A small self-supervised image encoder, trained from scratch.
Model: 3.23M parameters, arch convnext_v2, norm layernorm, patch size [2, 2], depths [3, 3, 3].
Training: adamw at rate 0.0022, batches of 256.
Data: trained on stained colorectal tissue patches (NCT-CRC-HE-100K), 90422 training examples, 84.1 epochs.
Rows from block 2 of a small self-supervised image encoder, named by matrix and row number. Rows with one number belong to one neuron. Each number is 128 + 32 x the weight over its row's rms, rounded and kept within 0 to 255. All counts start at 0.
After each neuron's rows are labels from the 100 images, of 14848, where the neuron reaches its largest size: "colour at peak" is the nearest of a few named colours to the mean colour under the peak. Only what is clearly more common there than usual is listed. The data: stained colorectal tissue patches (NCT-CRC-HE-100K).
# gate: MLP gate (model.blocks.2.mlp.gate.weight, 192x64), inputs 0-63
# fc1: MLP up (model.blocks.2.mlp.fc1.weight, 192x64), inputs 0-63
# fc2: MLP down (model.blocks.2.mlp.fc2.weight, 64x192, transposed), outputs 0-63

gate.9 [103 115 179  97 127 174 136 131 142 193 113 123 103 101 105  99 111 172 144 203 131 103 127 112  68  73 124 126 134 136 161 103 215  63  60 158 132 106 169 110  92 148 140 136 157  83 158 164 106  94 122 143 148 149 134 124 111  92  94 114 118 152 131 158]
fc1.9 [156 154 163 134 115 109 161  78 202 152  94 121  89 133 115 129 132 137 139 117 138  48 176 134 145 154 137 142  94 114  82 131 135  75 150  97 122 178 103  89 107  84 151 150 156  77  86 139 131 194 113 138 115 127 192 148 163 113 125 157  95 152 129 199]
fc2.9 [ 82 170 140  64 128 106 132 153  94 152 131 106 133 161 139 143  82  93 110 152 105 119 109 188 106 102 140  51 104 115 148 159 157 144 141 127 100  93  99 135 203 179 138  71 107 139 117 134 140 169 122 108 180 126 129 137  93 120  76 105 202 136 146 178]
colour at peak: grey; brown

gate.0 [ 97 161 186 134  56 213 119  88 120  88 148 124 120 128  84 179 145 115 121  99 198 110 120 107 192 152 131 125  97 130 192  95  90 131 146 111 108 122 132 120 151 163 123  54 158 153 111 153 133  87  69 131 108 120 134 122 154 162 120 147 128 108 148 117]
fc1.0 [ 96 162 153 116  56 132 118 121 138 137 114 143 116 100 188 109 133 151 144 126 129  88 153 112 173  90 117 115  64  90 171 119  77 135 134 140 138 149 100  93  99 160 144  83 170 138 224 126 121 135 121 145 183 158 148 206 110 174 105 154 164 134 110 153]
fc2.0 [157 114  82 106 134 136  95 115 134 118  69 119 120 124 117  74 108 140  79 111 156 116 124  67 180 179 108  95 147 112 102 119 142 143  80  97 133 138 143 132 120  84 122 112 116  88 177 163  88 177  87 186 125 114 185 171 164 188 155 172 117 181 100 109]
colour at peak: grey

gate.133 [185 161  99 119 144 106 131 119 131 169 187 120 148 132 115 122 104 146 152 107 122   9  50 118 141 136 153 135  70 111 126 139 141 134 160 149 121 113  91 104 138 116 102 124 151 173 171 154 111 164  99 134 214 112 109 149 117 112 151 144  85 127 118 180]
fc1.133 [ 74 116 111  87 107 109 114 112 129 144  96 115 108 135 159 139 147  38 119 210  82 191 168 173 103 125 112 118 152  97 119 162  76 140 188 103 138  87 152 126  95 159 154 140 118 131 119 139 147  72 104  88 160  73 143 160 127 138 110 143 109 160 149  91]
fc2.133 [ 95 113 140 149  98 113 133 101 147 139 152 182  79 159 108 152 103 133 132  97  81 174 146 104 128 203 174 152 198 131  82 185 141 104 126 137 119 124 139 168 131 153 141 144  85  94  89 117 153  78 100 117 127 181 166  84 122 159 136 132  91 158 120  53]
colour at peak: white

gate.170 [ 97 159 187 108 129 171 112  58 132 157 158 118 174 134 135  82 106 143 125 163 105 133 151  17 168  75 138 104 118 102  97 102 105 102 153 168 126 147 160 130 152 115  96 140 175 155 145 109 126 118 134 156  87 143 114 135  86  79  57 153 112 140 132 123]
fc1.170 [135 141 100 129 106 117 142  90 111  87 197 116 110  98 131 153 153 151 148 124 170 212 148  69 142 128 167 137 124 143 126 141  50 110  75 130 147 159  99 117 191 190 139  69 164 149  93 147 165 157 151  97 160 143 151 130 171 141  99 147 123 100 162 132]
fc2.170 [106 149 132 137 168 148 104 112  79 112 138 106 125 171  15 146 120 140  84 109 150  83 142  89 125 167  58 121 159 162 160 120 158 179 144 203 145 102 136 100 134 119 121  86 107 122 116 100  91 180 129 120 146 129 167 109 136 150 127 171 131 106 183 121]
colour at peak: grey

gate.19 [160 143  83 154 125 112 135 100 137  63 148 119 123 149  99  71  92 176 130 104 128 130 137 182 101 125 148 144  78 124 129 140  51 131 108 129 138 151  61 132 113 168 143 191 171 125 137 159  61 155  89 181 168 185 111 102 184 131 132 135 132 112 117 144]
fc1.19 [140 152 161 124 155 168 139  94 110  52  99 102 135  98 159 100 116 183 110 146 159 152 151 128  81 132 111 134 116 146  88 137 128 141  86 167 129  83 128 133  75 176 147 146 137 149 152 161  77 100 145 151  65 218  94  79 132 155 119  99  88 131 134  76]
fc2.19 [132 170 110 159  88 164  97 107 102 146 129 144 151 136  72 101 102 157 134 112 129 145 150 120 139 189  72  97 177 113  76 142 143 184  98 150 147 162 117  98  95  81  86 144  90 115 120 146 136 176 126 189 109 121 165 159 215  94 126 146  75 111 100 114]
colour at peak: grey

gate.43 [137  83  77 165 102 106 112 120 150 164 105 124 203 125 137 149 135 145 136 112 185 147 107  77 131  92 114 115 170 173 140 175 216  85 154 143 132  94 181  96  83 113 174 147 124 182  97 157 122  71 146  95 120 154 113 114 128  88 138 118 127 107 144 162]
fc1.43 [148 124  49 119  79 129 139 104 110 113  85 132 128 162 148  62 142 175 138 117 119 174 151 146  46 118 146 141 150  91 119  78 102 123  91 140 130 112 126 154 105 128 127 135 126 152 176 142 158  98 191 146 142 167 178 101 136 137 197 186 163 105 114 174]
fc2.43 [121 107 110 147 108 142  75  90  45 141 115 103 159 145 168 127  79 133 104 101 123 131 165 102 125  98 102 116 111 177 163 126 157 155  64 112 176  87  97 195 120 127 123 174 127 102 211 154 117 105 130 159 122 123 148 125 104  80 141 180  82 105 133 156]
colour at peak: grey

gate.156 [ 72 129 117 132 127 128 122 158 177 115 101 113 127 154 131 146 130 148 106 162 181  58 143 158 130 153 136 172 144 152 108 132 118  54  94 160 145 122 158  94 129 118 142 139 111  32 147 108 148 102 156 131 131 112 157 135 152 126 113 163 134 119 115 254]
fc1.156 [201 138 178 117 172 123 118 100  99 133 134 116  73 156 161 126 129 100  94  78 135 157 134  94  98 117 163 136 104 132 158 166 108 214 134  84 124  98  91 114  92 147  72 137 132 120  83 142  82 170  95 139 120  92 101 149 142 179 121  59 144  84 118 129]
fc2.156 [152 129 144 154  95 108 120  83 188 152  95 149 122 128 125 131  64 125  96 101 107 178 140 133  89 177 196 127 184 101 103 148 112 108  93  83 156  78 101 176 160 124 156 140 112 132 114 132 135  66 119 160 121 213 139 126  99 168 123 113 109 147  79  91]
colour at peak: grey

gate.158 [112 196 117 117 121 146 122 106  62  90 161 139 117 132 137 139 114  82 117  86 112 141 158 147 107 145 145 122 110 137 141 158 142 151 145 125 119 111  95  52 145 162 109 135 154 161 143  26 187 149 117  50 142 133 171 156 141  97 152 160 112  75 156  89]
fc1.158 [151 128 146 153 137 131 113 214 115 124 103 122  89 145 160 176 132 116 102  49 121 154 160 115 158 153 116 161 111 122 143  92 148 183  69  76 109 110 119 137  60 138 102 139 120 166 147 204 127 168 114 118 110 106 108  74 106 162  66 121  93 142 133 134]
fc2.158 [134 135 108 118 152  81 135 124 183 126  78 143 154 112 103 120 187 137 158  72 120 197 116 141 149 150 110  89 139 143  86 140 179  56 134  90  84 133 131 155 142 175 140  82 102  91 184 161 147  49 161 135 106 100  96 185 134 127 135 120 136 118 109 114]
colour at peak: pink

gate.109 [102 115 209 130 180 117 142  68 177 134 112 124 146 141 107  72 133 115 131 155 115 144 147 147 176 104 126 108 128  84 121  50 115 171 141 157 108 106 142 160 142  81 112 145  92  75 157  63  96 115 145 190 132 132 114 121 107 117 115 156 120 119  96 205]
fc1.109 [149 101 140 157  97 154  77 107 165 187 162  87 156 139 107 129 127 183  94 143 140  52 107  92 143  65 109 110 199 143  90 132 140 107 146  46 103 123 105 146 146 102 150 106 121 130  96 170 114 152 136 121  85  97  93  97 188 119 120 117 151 127 148 167]
fc2.109 [146 116  97 193 125 107 106  87 152 165  81 140 115 147 121 160 106 125 134 164 110 179  92 149 126 118 146  99  93 127 101 190 144 121  67  99 188 115 127 131 129 127 132  74 134 132 179 100 156  50 142 167 131 113 117 178  74 183 120 118 136 142  58 120]
colour at peak: grey

gate.73 [113 107 117 144 120 150 130  72 129 171 130 168  47 130 134  79  68 173 125 117  84 131  95 116 142 102 154 109 140 187 150  85 101 189  99 159  86 172 103 114  92 129 125 137 183 132  91  83 143 131 143 153 140 176 146 145 107  60 123 126 127  72 100 128]
fc1.73 [141 168 154 133 174  81 157 100 112  96 142 166 105 163 109 122 132 138 114 128 203 122 108 175 106 138 116 114 113 110 149 121 170 109 122  94 106  85 170  79 118 111 130 143  93 112 135 174 221 108 118  84 120 159 166 101 121 154 168 136 154 226 122 145]
fc2.73 [133 116 130 124  90  79 133 125 172 146 112 158 202  64 251 138 114 125 107 169 157 105  96 161 144  87 151 104 135 122 134 114  82  99 109 128  93 103 143 114 142 120 145 117 155 130 133 121  72  93 139 140 134 167  78 116 104 170 135 100 150 183 130 168]
colour at peak: grey

gate.51 [ 29 150 167 131  97 155 100 143 149 129 114 133 103 149 119  97 151 123 158 135 166 118 154 130 172  98 139 144 182  98 111 139 181 125 144 132 124 189 153 144 117 124 148 121 120  99 100 109 121  92 204 169  54 205 164 119 125 159 148 120  89 161  99 145]
fc1.51 [ 82 130 135 114 109 165 127 168 163 176  44 112 160 166 119 169 179 165  95  93 107 136 147 144 119 161 127 129 146  64 103 169  96 177 103 149 136 165 107 117 151  99 122 104  65 108 155 137 120 146 147 164 130 164  78 108 125  94 160 141  80  68 121 167]
fc2.51 [137 142 152 134 149 146  92 136  92 113 121  82 149 124  89  84 103 151 106 179 126 110 118 135  98  80  84  61  68 136 129 131 129 144 104 117 112 188 126 105 125 109 120 145 138 143 155 206 113 127  91 201 119 119 128 212 137 186  85 105 116 158  81 153]
colour at peak: grey

gate.17 [108 134  78 125  87  71 137  99 198 142  66 105 137 113 123 166 164 152 107 114 154  99 113 131 140 163 174  99  94 150 122 136 154 107 182 119 122 137 113 148 166 121 131 159 110  86 110 128 129 128  99 164 144  96 112 176 128 136 164  62 112  85 142 235]
fc1.17 [ 60 133 117  75 108  92 116 103 108  97 173 161 133 101  98 118 140  78 134 133 201 136 183 113 176 164  71 127 109 118 174 163 110  77 162 143 137 181 120  98 104 140 150 123 110 168  73 134 146 141 135 108 130 123 119 134 142 198 188  86 134 121 140  97]
fc2.17 [119 116 117  89 152 137 145 173 174  90 114 155 153  67 141 116 170 138 147 147 112 107 109 117 194 148 140 105 136 143  93 130 126 104 164 109  75 219 160  53 106 158 168 102 121 111 114 144 116 132 158 119 107  82 132 130 150 214 137  94 118 186 123 110]
colour at peak: grey

gate.13 [104 105  79 117 145 128 145 139 151 120 219 147 143 132 171 142 121 151  53 122 118 160 153 125 158  63 181 175 110 108  39 110 156 122 152 179 145 134 141 114  82 150 120 157 121 126  83 161  95 147 150 163  92 104 107  82 162 147 132 129 104 142  91 113]
fc1.13 [112 163 114 117  90 134 135 148 137 114 111 120 121 136 108 142 176  87  34 164  89  90  82 113 126 154 186 113 106 148 126 132 133 198 131  94 153  92 114 184 149 124  90 108 134 138 140 142 125 108 127 100 133  66  60 127 136 182 190  88 139 164 174 135]
fc2.13 [158 102 128 135 147 154 159 150 116 127 139 121 121 175  78 184 156 139 111  90 117 103 144  95 199 133 160 193 157  86 145  90 113  91 170 146 143  72 133 188 128 103 145 122  81 122 105 141 162 112 101  90 137 151 198  98  95 177 138  89  92 123  88  92]
colour at peak: white

gate.139 [102 148 176 154 114 167  93 100 117  95  71 141 124 109  95 174 145  77 128 134 107  97 148 129 140  87 147 126 115  88 116 110 124 108 121 118  98 123 170 144 134 152 178 104 108 114 124 199  98 161 144 114  85 155 174 111 193 169 136  67 150 194  56 141]
fc1.139 [150 150 130  72  75 133 127 120  74 120 101 162 102 143 122 108 117 153 120 112 144 138 147 158 131  79 178  75 114 167 122  92 158 130 137  94 126 110 122 100 132 102  98  66 102 136 182 193 166 155 112  99 138  46 121 170 129 153 111 122 159 154 217 128]
fc2.139 [138 131  85 120 123 192  65 156 164 104 161 120 115 189 124 154 125 150 116 101 136 108 193 124 133 154 102 154 116  89 153  61 117 139 125 153 149  94 126 162  61 108 108 180 172 128 144 159  99 181 112 117 115 116 185 113 155 171 130 108  60 102 159 107]
colour at peak: grey

gate.144 [107 146 135 187 124 125 107 133  77  69  96 128  99  94  61 137 133  83 117  87 140 185 181 145 145  87 131 148 163 164  84 153 141 168 116 143 108 119  82 159 133 167 147 103  76  81 167 135 175 165 149 122  78 109 115 166 130 149 142 126  66 161 124 147]
fc1.144 [108 114 115  48 126 106 115 123 126 123 108 125 113 105 112 148  94 142 136 182 107 135 110 129 150 168 120 103 145 115 105 140 142 142 160 173 117 135 125 120 121 148 114 179 248 115 182 182  91  74 144 129 151 144 103  95  78  65 136 120 203 115 135 127]
fc2.144 [ 99  74 185 156 132 125  79 104 187 128  95 118 190 157 141 142 127 141 162 175  97 107 125 116 159 113  99 143 119 156 115 129 105 126  99 130 141 116 139 108 144 174 176 116  60 163 117 101 178  97 181 150 144 162  82  68 113 104 130  71 185 149 162 142]
colour at peak: white

gate.160 [ 72 195  54 132 100 155 135 132 143 122 163 132 108  92 130 182 142  87 129 179  69 103 140  99 137 118 112 135 159 124 204 159 115  85 126 143 135  99 178  89 151 118 117 128 130 200 123 160 152 125 116 117 150 106 160 107 200 162 107 141 118 159 109  94]
fc1.160 [119 149  73 107  95 141 153 116 119  65 214 141  91 150 127 148 165  85 120 149  88 124 117  96 138 141 134 180 148 160 167 125  96 108 150 141 126  63  66 111 145 160  91 113 162 196  84 148 177 127 150 134 141 158 172 145 135 143  80 141 152  97 124  95]
fc2.160 [128 119 127 133 149 118 127 108  14 156 170 110 137 172   9 154 127 126 127 124 142 127 128 128 199 137 128 127 129 116 128 126 130 129 104 254 132 113 131 120 138 129 140 126 124 144 136 119 118 114  82 138 183 132 132 132  94 149 139 123 107 126 134  96]
colour at peak: white

gate.138 [135  99 137  96  40 128 123  88 114 114 108 109 155 148 122 174 175  74 141 120 194 103 126 132 107 134 119 147 149 153 146 174 161 163 102 104 115 127 154 114 130 132 158  77 109 126 207 111 221 112 157 111 136  67 154 173 150 132 152  86 131 151 127 113]
fc1.138 [148 111 159 141 123  88 136 128 100 142 162 171 109 118  56  52  85 172 134 135  40 132 184 122 134  89 144 159 126  93 168 114 102 142 113 141 119 116 149 138 119 153 126  77  81  73 161 161 151 146  72 131 107 139 156 142 119 151 137 140  94 196 101 153]
fc2.138 [128  73 100 123 149 135 119 160 183 101 122  93 154 102  99 118 186 119  75 114 157  52 112 119 164 104 114 125 100 106 180 118 120  99 136 153 109 174 162 138 136 106 139  84 137 113 169 200  94  98  85 155 112 104 130 152 184 198 150  99 114 159  94 149]
colour at peak: white

gate.74 [132 123  90 122 138  85 113 124 132 138 129 145  91 106 140  41 154 111 140 139 189 115 121 112  84  98 126 113 185 138 128 176 197 120 114 140 124 121 194  97 118  98 147 122  59  48 149  97 152 157 128 123  80 105 149 161 133 180 173 100 163 146 112 131]
fc1.74 [ 99 169 152 149 184 123  84 197 133  48 105 134 131 156  95 142 166  92 108  98 185 111  98 111 145 127 109 157 157 126 123 179 174 142 115 124 107 139 148  91 134 177 114 143  87  88  96 136 123 130 143 126 101 118 115  47 147 210 152 115 162 147 118 130]
fc2.74 [120 158 157 116 190 151 110 137  95 105 105  89  95 232  87 157  95 114 113  87  94 142 141 107 122 162  98 125 132 162 127 151 190 152 162 145 135 129  99 134 138 122 132 102 117 126  66 105 197 179 162 125 118  97 182 126 120  88  92 157 134  90 154 162]
colour at peak: grey

gate.93 [136 159 142  80  81  46 144 124 116 113 158 148 135 102  80 174  97  94 125 132 214 124 133  99 135 156 128 167 127 140 167 123 164 125 138 142 132 141 113 118 118 162 176 129  96 148 149 150 192  57  93 158 115  86 152 207 137  99 144 108 121 117 136  92]
fc1.93 [108 141 155  51  92  63 147 115 183 167 137 167 138 115  13 116 181 122 145 142 125 146 163 140 109 118 132 173 157 144 165  91 111 135 136 104 140 104 162 133 148 140  69 119 120 129 131 199 124 128 109  98 141 124 120 158 171  86  87 131 109 136 101 142]
fc2.93 [187  65  92 139  94 148 102 125 150 155 107 139 121  61 135  77 142 132 123 146 189 127 151  55 130 122 165 130 122 144 138  91  93 127 117 138 152 175 154 108  59 112  64 173 123  89 166 169 107 123 107 163 117 107 147 116 178 148 172 123 131 153  84 106]
colour at peak: grey

gate.47 [148 169  91 153 175 108 106 142 124 161 118 129  92 136 131 113 129 147 163 141  62 160 107 130 183 133 138 149  79 107  21  99 121 176 137 126 119 121 113 188  86  87  63 111  95 109 114 131 121 133 108 136 132 102  98  98 160 153 173 139  87 181 126 171]
fc1.47 [186  35 151 123  96 116 144 123 173 133  45 129  93 144  99  76 122 147  73  55 122 130 119 122 120 203 151 128 112 107 108 105 170 108 108  70 143 148 126 132 139 117 158 129 114 115 148 109 101 179 106 178 117 148 139 114 140  75  95 128 139 150 124 131]
fc2.47 [155 140 113 147 117 170 110 143  92 136 106 109 140  69 249  96  85 139  93 121 148 151 137 151  80 126 160 120  90 125 120 124 144 113 105 114 136 130  85 134 123 141 133 144 150 107 134 107 104 160 174 146 105 139  59  77 153  43 122 135 133 122 162 192]
colour at peak: pink

gate.119 [154 115 151 110 155 147 157 143 105 146 109 136 139 144 104 133 110 160 119 146 195 124 155 139 138 114 123 167  85 151 110  54 124  89 175 179 117 136 134 113 179 155 154 138  99 149 141  79 131 163  32 140 125  74 139  86 141 141 123 193  71 110 111 187]
fc1.119 [193 181 111  91 153 133 125 162 105 113 125 128 189 190  99 102 120 153 133 113 126 105 140  93 114 104 122 187 157 139  94 124 127 103 120 181 129 110  95 122 137 153  98 124  96 192 147  80 127 186  74 131  49 131  91 107 127 162 173 175 128  97 104 140]
fc2.119 [154  97 134 107  95 147 114 136  99 139 142 104 131 117 137  77  81  84 147 208 178  88 126 103  93 105 123  89  67 145 157 124 114 166 120 130 140 183 128  59 110 120  84 141 148 163 127 173 107 190 100 169 116  83 141 185 139 177 129 113 155 134  90 143]
colour at peak: grey

gate.178 [ 97 131 110 137 103 129 115 143 108  93 163 117 162 138 148 157 153 106 121  95 149 190 118 130 139 131 126 174 118 158 213 118 104 127 178 133 121  87 137 108 155 138 132 128 107 191 145 135 156 120 121 116 128 102 121  98  85  54   0  95 142 115 135  92]
fc1.178 [162 101 109 107 153 137 136 161 120 150 164 129 143 107 161  93 105 129 131 141 154 154 122 150  24 147 143 165 129  87 116 154 166 159   0 139 130  87 127 155 108 129 126 107 127 111 133  72 109  83 108 134 124 146  80 132 193  99 124 142 146 135 138 110]
fc2.178 [151 173  90 110 138  89 154 158 107 155 156 184 142  85 119 123 187 114 141 133  93 154 157 113 180 123 128  65 126 140 128  87 181  86 148 119  88 113 127 176 171 164 169 134  70  96 135 182  80 112 161 112 141 138 114 130  76 177  96 114 138 103  77 119]
colour at peak: pink

gate.163 [147 168 242 117 145 114 150 161  94 131 157 125 106 112 145 102 130 150 123  59 144 182 142 163  92 171 141  99 119 114  77 141 159  97  77 101 135 118 103 152 119 116  89 151 125 187 153  40 141 126 127 158 121  97 127 148 105 105 150 138 141  99 169 114]
fc1.163 [ 95 119 121 115 119 132 102 145  77  67  93 126 138 135 136 199 120 138 104  97 152 143 156 116 152 174 161 149 124 177 158 130 183  66  86 132 122 187 129  85  89 174 104 120 136 151 109 138 160 144 130  51 136 155 154 138 142  92  46 166 138 104 152 110]
fc2.163 [101 113 124 189 183 104 121 132 173 116 119 149 137 155  81 147 131  88 109 132  95 152  92 104  85 134 196 105  97 174  86 175 155 147 156 155 122 143 160  94 155 138 194 116 115 180 160 113 156  52  73 139 163  89 111  98 124  99 153 138  96 111 138 106]
colour at peak: white

gate.150 [116 138 156 122 168  70 192 114 174 107 137 110  63 134  89 140 171 106 111 103 132 155 107 147 139  95 135 101 153 160 168 190 145 154 123 120 114  98 132 148 172 167 101 123  58 133  73 126 173 122 108 147 152  65 137  86 161 151 158 174  85 146 139  89]
fc1.150 [180 134 165 133 146 132  65 133 140  80 178 138 141 116 102 153 162 105 150  70 164 171 199 144 138 137 136 162 140  89 156 140 131 121 152  89 159 118 114 145  62  66 157 117  94 111  81 127 199 145  90  99 142  87 167 105 138 146 137 112  94 160 159 148]
fc2.150 [160 137 114 139  96 169 178 163 156 155 147 150 104  85 213  90 136  89 165 161 131 174 150  88 128 118 173 126  52 124 110 116 148 128 112  94 144 186 120 121  67 119 112 155 137 129 115 185 147 132 152 146  98  66 127 135 118 149 122 114  64 107  81 114]
colour at peak: pink

gate.105 [145 132 124 146 156 166 135 126 121 134 123 136 162 180 119 123  62 157 137 139 147 122 138 147 119 167 129 109 153 162 136 106 150 109 187 115 140 120 149 109 125 199 131  99 166 137 120 147  75 116  49  95  71  50 124  90 148 133 149 224  97 156 130 168]
fc1.105 [149 196  55  93 112  85 122 137  78  66 127 121 130 116 129 124 164 125 125  59 139 143 161 157 124 180 137  72  94 131 109 155 105 109 168  94 102 150  31 146 138 142 106 131 127 139 106 149 159 179 140 142 132 123 142 157 121 178 134 130 157  66 114 128]
fc2.105 [154 133  84 130 117 152  89 133 131 136 118 144 168  58 118 103 121 144  92 137 159 118 142  82 146 144 102  79 115 127 133 103 122 145  71 115 135 145 164 145  91  89 122 134 110 101 188 187  58 141 120 186 112 118 151 160 134 221 141 149  75 145  69 114]
colour at peak: grey

gate.59 [113 100 111 144 109 114  42 129  81 155 115  79 127 129  99 168 190 116 102 153  91 118 133  89 104 153 147 164 131 173 157  95 133  67 156 129 106 164  87 112 179  78 150 128 150 131 117 153 118 141 146  74 160 185 165 147 141  88 143  99 153 157 156  70]
fc1.59 [138 136 122 144 165 142 212 124  69 196 137 159 101 141 125 152  55 119  93 121  89 124 112 191  90 173 155 120 100 130 110 135 105  75 107 116 141 132 137 142 162 145 101 126 171  86 103  85 140  88 139 150 177  82 155 129 135  89  92  90 121 180 138 109]
fc2.59 [137 132 139 159 154 154 142 173 102 177 138 136 101 139 121 112 151  95 139 130 107 145 153  40 134 104 136 110  76 186 107 115 167 124 162  94 149 129 123 144 112 196 184 144  35 146 151 148 110 138 154 102 126  70 144 102  98 143 142 127 151  56 102  92]
colour at peak: grey

gate.159 [ 97  60  91 149 125 132 133  46 185  90 143 128 117 134 136  93 156 155 137 131 117  69 160 126 129 122  55 120 143 107 171 146 165 160 147 172 106 119 124 103 116 123 190 121 129  98 122 180  98 163 143 161  95 132 127 115 158 103 161 133 113  86 140 215]
fc1.159 [135 103 139 134 121 133 117 104 191 193 112 128 193 136 161 120 104 172 145 127 153  85 157 102 130 157  53 138 110 113  66  73 118 148 121 134 123 107 164  96  94  81 156 134 108  91 183  87 125 170 110 116 135  96 138 141  77 182 137 133 195 132 132 166]
fc2.159 [151 200 144  85 160 104 114 112  78 159 102  84  58 145  90 127 135 147 133 135 150  78 103 187  72  86 108 143 165 126 108 129  83 131 106 120 173 102 108 113 169  74 110 136 139 176 173  83 164 108  75 129 174 125 130 129 161  93 168 132 127 125 136 141]
colour at peak: pink

gate.130 [156  73 127 123 129 122 145 164 110 138 116 107 150 144 123  76  90 213 145 132 157  71 121 160 170  97 114 131 118 127  95  92 148  27 115 177 140 156 135 122 110 160  77 120 100  78 143  98 121 132 114 192 125 186 132 149 159  96 117 113  93  99 131  99]
fc1.130 [154 146 120 105 116 160 130 105 130  94 110 157 129 127 135 137 119 148 115 122 120 113 158 157 107 133 163 193 145 187 146 114 205  84 118 129 110 129 139  80 157  84  94 165 131 102 159 117 154 158 127  72 152 133 237 146 177 105  60 168 139  99 153 154]
fc2.130 [112  98 147 124 171 109 112 206 108 108 136  85 166 200  89 201 111  76 109 120 127 127  84 127 129 108 148 121  93 164 142 160 108 143 198 157  75 138 182 113 127 108 130  96 116 138 117 128 166  78  88  79 144  95 189 110 121 143 145 150 143 125 140 142]
colour at peak: grey

gate.85 [131 136 131 109 169  91 133 116 104 132  95 121  86 144 114 117  95 119 124 137 203 151 131 169  74  85 125 153 104 235 141 126 116 148 100 174 116 121  98  64 125 120 131 153 149 137  96 120 113 169  85 128 125 109 130 129 141 161 186 176 139  44 131 170]
fc1.85 [150 122 125 124 160 122 117  91 142  85 127 135 106 123 176 114 107 130 151 103 195  98  77 218  72 145 130 148 126 219 115 154 100  83 123 119 152 100 151  92 122  61 121 158  76 115 108  99 142 124 145 121 140  91 170 100 157 137 180 152  93 112 110 145]
fc2.85 [144 177 114  82 143  98 140  98  96 138 135 168 180 121 169 165  91 117  95 159 140 160  91  93 131 181 137  69 193 126 110 134 119 189 149 142  85 131 127  60 131  88 123 106 114  94 113 105 115 129 149 139 134 143 154 170  93 184 109 209 129 162 113 113]
colour at peak: grey